Weights of a small multi-label audio tagger.
Model: 9.74M parameters, layers 12.
Training: muon at rate 0.025, 6400 steps, batches of 256.
Data: trained on short read English sentences (LibriTTS-R), 62.9 epochs.
Rows from block 4 of a small multi-label audio tagger, named by matrix and row number. Rows with one number belong to one neuron. Each number is 500 + 25 x the weight over its row's rms, rounded and kept within 0 to 999. All counts start at 0. Numbers have three digits each. After the name is the row's rms in percent of the matrix's.
Before each neuron's rows are labels from the 100 clips, of 14848, where the neuron reaches its largest size: "responds to" is what is common among them. Only what is clearly more common there than usual is listed. The data: short read English sentences (LibriTTS-R).
# gate: second MLP gate (model.blocks.4.mlp.gate.weight, 640x160), inputs 0-79
# fc1: second MLP up (model.blocks.4.mlp.fc1.weight, 640x160), inputs 0-79
# fc2: second MLP down (model.blocks.4.mlp.fc2.weight, 160x640, transposed), outputs 0-79

responds to: voice: female
gate.0 061:543500539539506488475511528510529521505496457472471473468504475543494508469472483468500525508453492497463516490538513503519476501456513492518518467533510469496507528511514497500447514494500505499479521508507541513433451506481550528542510465
fc1.0 065:543495492508507530493479545447508509457527471477474449474555519535493511507518495497494510501469466501502521472555473521503466521489499502495467487511487508525519523457520527513439555485501522473486514524485559504479491534503531498495472491
fc2.0 065:503487523509497523523506487453522505481476470508501484530524501511478538492498485446509477544468468529520506477527478502523479532562480509509434463518507464492473517442534491515461514490556532469511518514551538506477492491462523524524485503

responds to: the word "to"
gate.100 039:516526463526526499475498484487513473504496500575494468484492470496493500488551507470504515526495524490541535520435520541507550477498508504485528521510486521496482517507527527494503535480492503472517513437491488496536545515522482518517486512
fc1.100 040:533503482540467509533536540506497556486474486505478491525518501485512471447504492499541528495472466481484503461536488503482493522479508522523449477503473485525498483484512525506493495443501473476474475471460531480511528496479489499530529528
fc2.100 040:518456470555485478488501505525482485490472509506472568483489527501512509479476502528534490478529516501471507457494494435529449526465493482490481464505530487517498526473452482524505470469477494503470511540527491534465501509519497476468525500

responds to: the word "to"
gate.259 152:481504503492478472499500518493499474506482467476477489476523510468522501534481485506503511491498506480502554475496521534474515517484476485560491556499473470481513499484488520498454510514471543511488520529532490530460511465493533483486505511
fc1.259 135:496455507516511463505476473519452505494518529525494481523513491506434484452529530507473534443517481512464488514524513478491482506534501497453539498510532534495500497490512506543539480477494468535506435497467506485526471547512491503506499542
fc2.259 149:516522509478547524474524509526500475521487499506516517487482527518488493486493566504508529510469462499492507475540496494489514504461516486533475459457544453516500488485495540467545483507527465521513516537494523521448488484492524472511517504

responds to: the word "to"
gate.541 077:489487488419528526533508479541506495506497513504541487510513523538478489528519476487477499510486503532503499531503482530480519467453541505518503512487439493498481464517490485449498477503467496479447531522477495487534464482493481488498528469
fc1.541 084:474534490453531528551485534482512498497471485511477521531516485545477570509459527520459519480511449529519540494468481545483484518490482476508498501480530498494481463496508511480511480524500476481457479471487520512535475463517510514461522476
fc2.541 078:512508521482484469505512480520436485489513522500486517491455531521461560489497505482498498507477478509511495503507495499526451527483491501495508466506463524496496509510501475510540530512540470491487509491519476508500491451460484489497532480

responds to: voice: female; the word "be"
gate.61 080:476491553461547481523464531487500493486501512468540484511489518500476510461486520479483514485519501476517432488524532464523539462475528496535507516476503453506485528487513464497499487479525438510517483479508485531495522496515486475552531510
fc1.61 095:506516469473504504472503483518507433482551517535456498547491502495485508501497548486526488468534531492509477475512475487504518514500504465580515509515556434485515475516504500493535480500507479511486494485466494517538497507459509519490523514
fc2.61 088:495483501510500523484508509482522524498546512530538479494458487526485512552458515523505505499552519472487471488479501513514473509511518527517533478417489505506468483500479493539505521501480487527533507484482512511482472513517473441512465509

responds to: voice: female
gate.419 110:454536486505519521517512494521501489545507491490521499508494499446453507482536481503520514507480493498502475525484509486464485514533547472476463471508493533462510465470533504457475448503489552481466521496480519489491474499483536547520513488
fc1.419 106:497455519451488525488470451537505518463476525483471481497517488427504504520486521503512470545498509503542490455453537473502498496446531510522528500473537475535515518511497515454497520499523508497550502466541509530489477482500493502470502498
fc2.419 106:498496495492473515516477535491492495539499514502496461501480494489503556511542524518538497457511527487507502521494511498440509550485499514502538482525489474518465474479481517528514484546505508481494466497502468559522435533460534539516498494

responds to: the word "said"; the word "he"
gate.507 010:504516524515515507513505509509494474486449502512496523472498507530475502474490492476507520485507460515485501520484513475492479491506484514477527456533445474509485510540471498501508454509479503520468505518499510492473562511519522504503496515
fc1.507 012:506507492531468478517485467485516485507430455480519507487506519476525490493520528474491488516528451518497506566553525473486446473494487508550491488476501498501502498522513497487515471523492521518477496501535513488454489453526501476508503532
fc2.507 012:487485513517533495525502532540535520473522510512528515510528505446507507516444502509478516476456486492500519473499503513506541529455556488502524507520509474531462494528448521465551501479471477508522493496511486488496542481531493511495512418

responds to: the word "said"
gate.80 112:529525483487479475521517464537442465521493483507508544516464490494556435514507511520488500480491421512444511491503509521514512498562498500520517506504455460490529517500538521505511487496523509497499495480521496536519487523512537485546522512
fc1.80 115:527481511529477501527482465472534485487455492499474453498491522511459541529538520442501530513532489510566511490486503502454479505486501506515481521501515540526480528503524541544523502532527477500517491512493498475481479463480512493474510481
fc2.80 121:518489487496459530539490517484505502478507498534533483451502528475488550470511515505482476506497488492508506518520521506464517491518524484501528515491514572517529531521501497502528476457518479474505498518495467540483465509502492519475500464

responds to: the word "there"
gate.275 131:519508513511527472527547479534469522519516487480493525510527439521503516486478467494543537531492534495466501508508555487481511528508506525556500494508456495495479463434540525517506472499507493470493471537458505460548483498481487512428555469
fc1.275 132:506504515489493508487537501536516449508489489444580496578473500556517455537513501453494531504518492465521494499505531496480486455510520477499520514538520474534530523491486496502505471492524470520489543512518524478527522491485501514514492530
fc2.275 127:510482502503509454483512500472495506496561524484477496496490486460495447531493452456466441466480511491526498505537518485530495555502535501470494476513477489507491521554501475523525468466504528515475477503510489497499549503506491514474518457

responds to: the word "by"
gate.522 010:466513486498508469513470493520512460474509518463473507493463511535469534478520515513494528497488482448490510513490530514467506484510492517482541461482492558509504528478518505530482478505506503507465480504512514473449474507478493494507517469
fc1.522 011:485493533525512511519505512509526491508462496530487559478500537481486455495536512494483483490506533466494482510531510509487514486510520519490464495507532497518518484492531496457464531541526505507530512477489515477529510522523517482480452543
fc2.522 011:455497550521523540509500502517481529524500469505473495468460487454547515489517475499509504508485505475486480476490471467509576499491482452520501533487519533504488512525509496483493495535492513507523471494496510505490547546508451490537505490

responds to: the word "said"
gate.194 095:519495519526468524429470517545459541491520474504518531472512525510525495513497467466533526538507502517513523489460499530501501510564482509484534526495458485514449482498517523501501460523486483496472472517488493500509456460471502485463495534
fc1.194 101:482549492471521483483544515503492491486519486512480473470509490529528467489554468490536534540447484519463523529519481510502523493534513494525535495508471530498515494463486464481511543473465493516501491491515513473501496501558484518479524507
fc2.194 103:553492469509510496506555507522483496483514507526525485495493491476525505517492516492485526493464512519452502489492500505485463545510519498507469537520513504507490465526497506523480520569498494535442468559509484469498488484531490498515472522

responds to: voice: female
gate.454 028:475461509483492520499514477488539520482492521492551520502441492503508498529471486531475453465488475533485495515476531486497496484471497520481505524512505490504516525451565488492490478448514495498490531521517560488482532514551500503472498542
fc1.454 035:477486518489511464491523451502475526468485522484518532524523497451482493520510527481523490496439479515462500503473482513523458509508531534454489509496482516493461505486496532448498514513506527513539518523482459497495518519507521499542488495
fc2.454 035:457479561476493496503486489481470480498465534500468544526507533487455458528523464478492492503493503527501493486504539522478501508520502530486502494468455497524512510506489512539480525486509510492512485475544491495538507496503500522507463520

responds to: voice: female; the word "do"; the word "it"
gate.397 074:509508476529459491505463493497518529445539504523505488474460499494465522475514531537475470525532483512482523541510481490473541504483492491472501502495502524498508547494496459492499438502513506489511541527485499529468517439530532525488528471
fc1.397 076:442489496539510499528502477510475526455483464470462533469475513485495475518511508524486477544484503471446492522487505526499528489511475511464553494510508517527468515559505492485488504512487547512490518461477531525462513483493496516483546482
fc2.397 075:510519544527493494499493518501491469497480521490493513480510531518451503490470532492512485512509501495498472540502523504493553499474450510468522464508521490454552524477500458478513478521550474526480537491499507538442549502490536486450501456

responds to: the word "to"; the word "get"
gate.188 140:469517468497534485549537501472510497462537471494521492488443507476489459543466503506498471507487485498492519512484526510470522507485504488514490535473485515494485529519519455525502514555507463450490541483488489501441517493505486520460498552
fc1.188 150:500512471471471469465480509500497505484443516483531523505478494523516533514502521536445494506444507520490497543490499455492461459481480490471504491493478508468493497477539492447515509492523514515569460496471481492510500491498564513574551491
fc2.188 146:517492493490483458518484522524475499496506459499541516534482491533518508475530517553490514483472527485517458482498470506492515454510529502502476480469470514482482479493483494488467514518485492552537506528537512470467557468477566544495501497

responds to: the word "to"
gate.201 122:516526465520464517511477485494483464487494495512499483542437496505438494495463507524519529547525491463499487457481477505500497505516510476471515473489519489536512538464465493501522480484490491536508553489466527518519501548502486538474552462
fc1.201 129:516504515474506540476460527488517533505476494490478483470540546495528521497531505490484518460499513504488472511516510489510497471474525523515513555516463501524506486524492505453499487521510530473495486518461509486475539484521491481448485495
fc2.201 120:539492512464499496533457489516486529547492506516477493464492460518493495493496503481471496485475529513457523463513505499465476515486512523512493461501497482497478475520509516511442500482476504507528496470548479524490480535534515508501509525

responds to: the word "to"
gate.634 082:524514521497526468479491507469487522492482445518517487519519492531491466474518475503508506483527492549543476507483515479480505466485523514496480465507490488466476533502472494498478508519544506566480468515534464511552528476506513538508515473
fc1.634 086:540483483457492520470533506530510472502497541509535480461497550516499497494472480540508544513492504489525515484462471501517452514461505478536500509470553515485459550496534487527517466494520513495538514488511545526447478467514511501508513495
fc2.634 086:488482511545485510491468465522468510511521497538496493545524516479481525525518544477521516474451494497499496509489508512483491488524481528516468412495522514522509512481518529508518464456496445507501525547458499491490516482559488467486504525

responds to: voice: female; the word "back"
gate.560 009:502545506515479526518484501497453533500480516494497483470560483545518488489482480528486502482524538475460500531491512512442454553472509476497543491514474498504485500527482503536471517475476448518493510491528484468467470494465521531502500512
fc1.560 010:518454476481492487450455473520514508531491446526472494496455484495481489479482497518490464519463500508516474474506509511528510453504517503546481513480488483494483467516546466491532490496527542501459467535488493528535534521511509508502476470
fc2.560 009:498512486489504512536526491474484545494525464489502522468491490526507529514519512480473493497493529535536444487486473433500528529442529499499493487462462505506505516496525478509486481501517460546484529481493488505468435498466473481525531445

responds to: the word "said"; the word "he"
gate.491 035:531464518465544514517502490473465484487493519520522451489478523510496489522536510457536495484494496465497472518470519498531534522530519439510477462523534521467519501510464487530480501481472500522477498492492502493488520522512487505559471513
fc1.491 040:532548478532516461473457493513461470505472480527515447496480507508496489485509527557525529525472458506555502494475511476510467465508461465520525446464528473499456534489501511489523534492502496511473462485497524544519525501469506514528452533
fc2.491 039:491505497492514478512452511503499523489511501538480476522540526465458469483501542479512477491487508497542505505471511501535508482518517498530493514491508510477477563491498484500451503482499516477521525495493499534510506498560500551487468475

responds to: the word "said"
gate.291 078:509523532531506524498506513512455536513502512505491456500514540463555508540480514513462517491481502478491494523512461508501538468446497499509497477478470518490517483462476516479472518475536557475503494501481481506541490517467480527511527466
fc1.291 079:520500509546494502491509492490523476514504512476485545527519503504503503507497460506477494511504525526458479485512493449485474497560464494518500544500475499494515530523476518504546482552484495466547514461493503467488501506504520479512507558
fc2.291 080:526473489519538557513494515498540496511461493493497493460474530488500498512504531507509474527533478537475502538474454484523482517487473480549550516555497511509526487475454542482488511501492517509510467456485505471544519512485536475504495515

responds to: voice: female; the word "of"
gate.106 142:511487506464527506544514478508518481500527477502540487488537492455515467515507511510507462521534502486470500476508493512495525543464527464515496479488489495504517506481472478469497461483523475514483491495507522491522521490488524542542509443
fc1.106 148:503479490524489510513475474516497494519530533517516510479515494442505526463507454481492494503505498474462481470568503511483487518530524455516500487504501499518534546475522482532482451454473478492525493482543499450447475465516498523506533519
fc2.106 143:481497509494481517489507538485482501502491488470502498515478478487502467495549515472493471488523535564473517468513537487507521548463495530559503473505503502526519508476542432510513464512491510508482493475494500474509481522540507540485504502

responds to: the word "by"; the word "but"
gate.628 133:454502496511464542512537494495555486509513493501500494494529496475480500492492462502504516495527527490565496499495517501502507495546557486495526502512472474483490466501515519513513542503485498514489475488503490495495552467461515550471487490
fc1.628 129:519527480474488504542486481496459511556495500473474486481553528524472456521510480503499480493504517471490507511534486546497519530479493521487530491504496493520506527514450473518499511461483482485489513498516472516532518486499475492486512510
fc2.628 131:480465475518475494507505530511490534509501494503498535504524518523465499490503463506459514543471476469473489530508529500506472505517508536512460521526478526478473512510460502485527506518484495453519528525512476488519496502470494474486473491

responds to: the word "there"
gate.2 026:459536521500514467528468487521496542529519503487526505550484525509532520529489476498507438457474497501476506494486533511459504493501509486514493485510507449509491534485524545494534497454460451498468465507501464479527551503494509518489509476
fc1.2 027:472499503486484511508487519493506496504503540501487520525477497493487538517517518513519496469470441493510524548471491489479542499533522507509525545422487493530494478490517500510506491462530525457501483502497498542555523512462511497515468503
fc2.2 029:480530495527462532481476474513523504510537522537499473511513533529486529545504481520514511463462513493479516480468561519468472480498482443517517414468544498487490505507530539514478512497511505501514509536521498500456515493496475488468459532