A small multi-label audio tagger, trained from scratch: activation swiglu, layers 12.
Rows from block 5 of a small multi-label audio tagger, named by matrix and row number. Rows with one number belong to one neuron. Each number is 128 + 32 x the weight over its row's rms, rounded and kept within 0 to 255. All counts start at 0.
After each neuron's rows are labels from the 100 clips, of 14848, where the neuron reaches its largest size: "strongest on" is what is common among them. Only what is clearly more common there than usual is listed. The data: short read English sentences (LibriTTS-R). In brackets: how many of the 100.
# gate: second MLP gate (model.blocks.5.mlp.gate.weight, 640x160), inputs 80-159
# fc1: second MLP up (model.blocks.5.mlp.fc1.weight, 640x160), inputs 80-159
# fc2: second MLP down (model.blocks.5.mlp.fc2.weight, 160x640, transposed), outputs 80-159

gate.257 [179 158 121 148 152  63  63 111 125  94  89 141  78 160  87 159 200  98 156 161  97 136 131 124 102 173 144 140 122 123 149 131 124 133 142 118 168 142  99 158 167 151 138 110 188 138  93  87 149 134 120 135 126 126 169 113 154 125 150 121 110 152 155 135 108 127 132 138 153  83 140  90 151 205 130 148 188  96 130 109]
fc1.257 [169 154 165 187 122 140  72 125 133  91  76 138 110 107 175 113 165 101 151 110  99 115  94  75 148  97 166 165 144 100 150 196  98 127 136  88 114 153 110  88  95 134 123 148 182 143  91 123 160  88 113 127 130 153 130 134 160 124 151 155 122 124 168 125 136 162 115 145 123 171 146 104 167 145 156 154 194 105 174 113]
fc2.257 [144 128 143  51 104 136 148 134 103 139  89 100 161 127 153 103  79 112 130 116 123  70 170 137  90 159  99 109 101 137 100 189 142  68 141  85 170 138 117 150 121 169 104 103 182 162 136 163 132 107 134  77 152 126  85 172 100  93 124  70 211 106 171 142  95 124 124 127 150 129 144 174 107 154 117  82 148 174 158  92]
strongest on: the word "me" (32)

gate.299 [114 117  88 144 102 122 144 142 136 136 120 179 169 121  97 120 130 112  95 141 132 154 124 161 150 114 166 162  88 110 126 135 159 107 118 139 165 136 124 158 142  64 151  99 136 118 117  71 112 109 161 145 154 191 109  92 155 158 126 137  99 139  97 122  91 116 146 123 139 127 112 145 155 120  76 140 154  94 187 127]
fc1.299 [139 132 195 110 132 114 126 113 156 133 186 150 105 149 160 212 128 127  90  71 126 166 117 169 109 148 129 121  87 178 124 126  89 100 111 167 118 147  91  90  73 120 138 155 138 153  88 101  97 121 142 103 116 114 170 164 154 151 186 147 136 148 107  41 111 191  55  78 124 156  67 154 111 158 169 150  76 116 113 156]
fc2.299 [ 72 163 138 121 109 119  83 151 127  97 172 166 156 120 159 115 163 120 140 121 117 176 130 168 114  52 134 145 126 182  75 145 143 201  94 129 172 105 150 133 111  77 199 179 109 133  95 137 113 149 121 138 149 151 154  97 173  86 114 157 140 176 134 127  95 115 128 127 137 162 137 119 110 139  83  88  99  90 181 138]
strongest on: the word "could" (54); the word "not" (34)

gate.125 [ 94 136 148 142 186 154  96 107 105 145 139  65 154 150  84 123 123 137 110 102 188  99 105 124 137 100 149 124  80 118 151 136 161  90 105 112 202 123  72  94 119 109 203 122 149  88 101 109 105  96 150 113 151 111 196 114 171 149 143 143  65  83 127 130 166 172 153 176 168 163 154 142 120 182  93 140 140 126 122 174]
fc1.125 [166 109  98 187 158 166 113 121 164 122 173 107 130 131 105 124 118 136 170  63 136 134 219  69 141 171  90 182 124 105 105 152 131 121 104  76 126 156 168 130 116 104 112 189 111  74 110 183 118 104 168  78  80 105 126  61 101  82  71  88 148 108 127 131 135 106 153 120 115 130 161 148 138 109 175 120 101 116 121 126]
fc2.125 [ 82 154 149  93 124 131  86 147  80 153 128  83 153 113 148  84 206 173  81 130  98 143 141  68 142 117  98 108 119 207  96 159 116 187  79 123 155 169 125 153 135 118 174 120 145 109 137 120 158 170 154 125  77 176 101 216 111  86 116 121 109  92 142  83 156 151 174 146  90 140  68 138 149 146 117  92 126  87 108 179]
strongest on: the word "of" (29)

gate.336 [151 119 152  86 138  89 147 123 147 122 153 147 128 144 114  49 139 165 176 127 126 110 118  71 139 175 129 129 161 123 119 187 120 126 110 122 110 134 120 126 144 127 170 132 192 149  89  67 138  45 125 145 136 141 158 127  68  84  85 109 142 189 148 118  85 155  96 129 121 160  80  98 129 150 138 121  94 155 151 133]
fc1.336 [157 138 134 189 115 116 142 115 143 177 137  93 148 124 174 106  84  91 119  69 106 139 102 148 136  87 121 112 121 187 131  97 146 115 189 151 117 122 188 122 108 141  91 163 105 115 100 178 124 171 115  88 163  92 143  60 161  52  89 158 183 119 153  81 138 153 125 141 179  65 121 148 163  90 111 135 145 113 130 142]
fc2.336 [137 115 128 127 142 160 138 117 180 171 118 116 144 138 142 149 112 162 115 102 127  91  74 162 178 128 142 149 118 157 136  80 126 120 126 120 163 110 163 105 188 152 139 177 167 118  97 210 125 126 126 118 117  93 140 118 132 106  73 141 148 126 127 131 140 132 112 162  90  88  80 110 166 131  60 168 188 126  89 182]
strongest on: the word "me" (57); the word "to" (34)

gate.610 [132 164 107  89 123 137 110 125  70  64 138 117 108 142 134  51 146  58 151 132 153 159 125  74 120  53 127 169  47 169  77  91 152 126  90 159 154 113 131 131  96 170 163 158 120 151 151 140 136 109 135 131 136 142 153 106 130 111 170 139 147  92 144 130 141 132 162 110 145 184 128  82 107 186 118  79 114  94 138 147]
fc1.610 [ 90  87 131 138 163 172 163 101  87 144 112  88  71 122 149  82 167 167 132 128 216 164 158 153  95 139  85 161 139 149 134 104 132 135 128 182 159 171 103 128 116 163 114 124 100 128 169 139  83 139 116 117 126 109 126  85 121 170 186 161 117 127 147 114 132 159 142 137 121 142 100 127 161 153 151 159 101 129 112 187]
fc2.610 [104 167 168  86  81 191 121 183 132  94  81  92 141 150 159 111 102 122 128 159 188 100  95  85 108 109 134  95 152 104 104 160 107  85 124 169 141 119 122 149 169 167 125 126 142 151 104  59 165 136 159 116 155 126 128  76 123 104 134 127 174  91 145  90 105 100 120 111 117  26 127 208 161  93 154 117 150  77  63  99]
strongest on: the word "no" (32); the word "don't" (29)

gate.621 [181 141 125 147  96  99  79 212 134 182 107 131  98 121  90 122 114 100 139 129 143 122 112 131 173 144  83 148 109 174 107 144  85 156 177 111 141 139 154  93 109 100 168 100 131 213 118 141 171 138  51 130 105 203 176 125 205  68 146 147  94 143 143 124  79 128 106  96 124 135 154 107 170 149 161  95 127 112  85 158]
fc1.621 [182 138 122 144 147 125 147 131 144 158 129  92  99 141  94 135  70 101 147 117 130 116 103 123 124 101  66 175 139 156  69 136  55 134 217 168 110 110 126 131 138 107 132 165  89 177 116 107 130 109  93 156 152 149 184 143 178  63 143 153 121 159 113 149 121 104 128 143 110 117 172 167 115 183  92 157 119 129 107 133]
fc2.621 [151 134 105 119 109 158 151 121  78 144 180 148  89 152  66  62 184  92  87 184 125  92 102 108 123 183  88 162 124 141 152  84  87 109 141  58 129 107  89 111  97 119  70 177 127 121 155 124 149 189  57 138 128 176 110 130 151  63 183 102 118 118  90 145 159 196 141 123 158 108 138  82 118 184 166  80  81 109 134  98]
strongest on: the word "sir" (75); the word "you" (34)

gate.528 [160  89 122 138 156 157 118 171 120  91 134 162 113  92  65 151  80 150 111 123  96  92 122 143 102 157 179 141 148 117 116 146 186 107 119  64 129 116 125  82 146 211  85 152 112 150 135 106 127 126 159 104 159  92 107 200 127 118 169  90 176 115 131 112 195 152 146 138  78 105 161 114  73  68  68 151 187 134 129 117]
fc1.528 [156 126 136 100 153  43 147 145 161 181 134 120 147 102 131 188  70 145 196  62 154  89 131 155 171 152 174 120 137  94 162 121 130 142 116 173 143  88 132 115 122 113  70 155 127 122 124 121 123 137 137  85 145 147 136 135 169 158 124 173 178 178 127  93 110 114  62 156 119 118 154 100 151 123 169 122 132 133 104 133]
fc2.528 [167  49 157 137 147  96 145 159 109 138 176 157  95  99 128  74 149 114 168 152  94  99  76 150 147  63 129  91 161 100 118 133 172 147 202 139 130 102 105 108  93 114 149 137  66 138 124 135  77 119 132 104 184  99  91 174 166  92  74 122 126 142 105 111 121 137 119  85 136 136 195 127 125 101 156 151 203 110 135 113]
strongest on: the word "of" (74); the word "course" (27)

gate.369 [149  76 125  87 129 125 128  87  83 108  97 144 143 126 173 102  63  81 127  98 119  75 160 152 127  96 115 141 163 162 114  49 218 174 139 137  94 105 105 100 120 120  77  89 141 162 157 145 128 141 162 107 145  90 134 112 158 106 159 138 161 151  94 153 112 130 110 121 107 106 113 132 152 173 152 128 161  76 146 119]
fc1.369 [101  96 127 147 155 129 136 149 154 142 102 136 172  71 167 146 161 169 123 187  54 139 115 102 154 137 132 124 158 177 112 143  43 126 148 115 138 189 109 114  89  59 203 105 140 129 119 100 120 153 130 173  99 128 158 128  64 172 155 136  86 137 105 111  76 111 172  83 126 139 181  70 150 197  94  76 124 146 118 102]
fc2.369 [162  81 132 148  96 177  94 131 164 125 145 138 165 131 203  81  81 173  76 176 120 143 111 142  98 113 138 110 136 136 212 123 133 117 128 158 155 170 140 181 176 133 140 133 143 125 145 147 161 117 121 120 134 122 112 126 122 129  99 130 134  89 158  78 139 112  95 115 121 156  82 123 180  80 129 113 136 114 158 118]
strongest on: the word "of" (82)

gate.361 [164 132 115 114 143 109 123 148  83 166 115 180 159 136 100 135 168 138 146 139 142  85 181 206 105  85 127 119 106 128 111  95 126 152  73 185 200 141  82  78 121 160 141 132 109 131 128 135  84 150 170 152 152 107 122 145 147 140 153 103 134  94 106 117 119 119 183  79  62 126 144 126 179  23 150 110 152 105 116 121]
fc1.361 [159 117  68 164  76 122 108 136  92 183  99 102 163 121 128 111  83 208 116 170 153 143 182 150 119 136 143 122 135 107 123 154 107 135 132  92 148 170  92 144 159 142  98 133  98 177 115 160 116 164 108 125 113 115  55 108 148 127 125 177  95 156  93 171 160 107 194 183 108 113 138 114 180 138 114  99 174  84 161 195]
fc2.361 [ 64 154 112 155 143 114 136 146 134  76 149 134 134 146 145 100 104 127 173 161 185  89  81 110  99 157 122 147 118 135 154 153 123  90 124 181 157 184 135 127 152 131  75 107 124 118 163 122 220 121 131 132 117 180 206 109 168 148 107 158 101 191 126 133 151  61 126 115 123 101  95 123 149 159 102 145 158 124 126 128]
strongest on: the word "no" (33)

gate.278 [142 154 149 140 132 129 138 172 139 120 143 170 113 193  95 151 166 151 104 162 127 127  96  86 111 163 143 107 129 113 143 175 138  70 165 140 115 113  64  91 103 106 111 141 107 168 167 165 157 161 139 152 106 159 139 127 175 137 158  98  82  89  65 111 115 178 149 131 136 122 118 128 168 211 109 175 136  93  50 110]
fc1.278 [120 146 149 121 137 128 139 132 190  68 100 146 100 150 132 129 103 134  80 118  88 115 149 120 142 142 113  64 144 166 114 114  83  85 210 125 115  75  69  66 184 150 101 110 114 176 174 159 190 163 174 127 116 144 139 130 147 102 134 122  77  97  89 110 132 157 134  93 125 106 145  86 133 110 107 146 142 137 103 109]
fc2.278 [120 163 115 117 157 149 113 109 147 156 140 125 156 175  80 115  86 108 115 159 120 108 132 125 155 164  81 137 140 150 193 121 129  70 194 111 170 156  81  94 110 164 110  91 197 124 135 127 159 145 145  49 120 165 103  95 104 147 164 128 119 118 106 151 125 166 154 119 139 117 115  82 143 139 155  85 101 106 134 106]
strongest on: the word "sir" (28)

gate.491 [ 98 152 114 107 116 121  84  96 119 140 125 150 160 115 104 166 115 124 114 147 121 145 114 134 153 118 154 125 159 154 147 157  83 135  99 121 198 167  85 135 136 127 143 142 133 167 116 112 199 130 177 133 174 202  99 157 129 160 105 111 148 126 114 132 113 165 126 106 146 125 177 177  90  88  80 169 134 123 121 172]
fc1.491 [114 172 104 161 173 170 168 107  78  82  88 126  66 153 125 111 175 138 136 120 123 155 130 136 119 104  29 143 120 121 102 157  78 101 126 191 168 121 121 140 115 158 152 115 113 156  83 149 192 173 132 157 120 118  98 132 162 130 139 123 121 111  74 128 149 120 139 133  94 146 103 120 112  81 158 116 113 139 143 156]
fc2.491 [102  81 121  93 164 112 163 118 145 115 133 148  86 116 105  71  96 150 104 111  83  89  94 139  95  91 130 158 103 207 109 126 175 153  86 156 135 135 125  95 137 125 142  85 152  75 106 124 113 143 105 151 101 135 177  58 139  81 126 108  97 135  87 106 169  55 199 162 199  71 124 138 162 129 104 151 105 127  92 181]
strongest on: the word "me" (43)

gate.565 [ 93 210 106 110 157 140 158 116 127 110 130 173 185  95 135  87  98 151 148  88 112 174 100 127 167 134 141 115 153 112  93 106 163 144 150 174 107 130  97 132 136  79 116  65 124  88 142 114 125 136 107 126 181 182 117  55 118 156 142 173 144 166 118 109 133  88 102 136 116 121 109 156 146 129  92  76 176  52 125  97]
fc1.565 [ 86 118 193 127 148 107 110 127 129  78 143 155 111 203 136 132  97 100 108 102 158 122  68  50 125 110 160 138 103 108 141  96  85 128 100 130 130 110 108 107 150 124 146 162 121  91 131 117  99 161 139 115  43 150  97 173 104 115 105  82 160 113 130 162 117 182 114 123 134 181 121 175  62 166 107 160 161 136  68 154]
fc2.565 [128 139 142 138  48 126  83 171 108  86  97 119  89  91  88 132 131 108 144 168  82 117 122 134 177 124 155 110 119 147 207  76 110 122 166  78  97 155 142 161 149 140 155 146 113 168 163 150 103 103 188 169 100 139 132 126 169 122  81 104 133 110 169 141 153 202 145 217 120 103  95  93 129 118 134 107 115  85 186 106]
strongest on: the word "no" (66)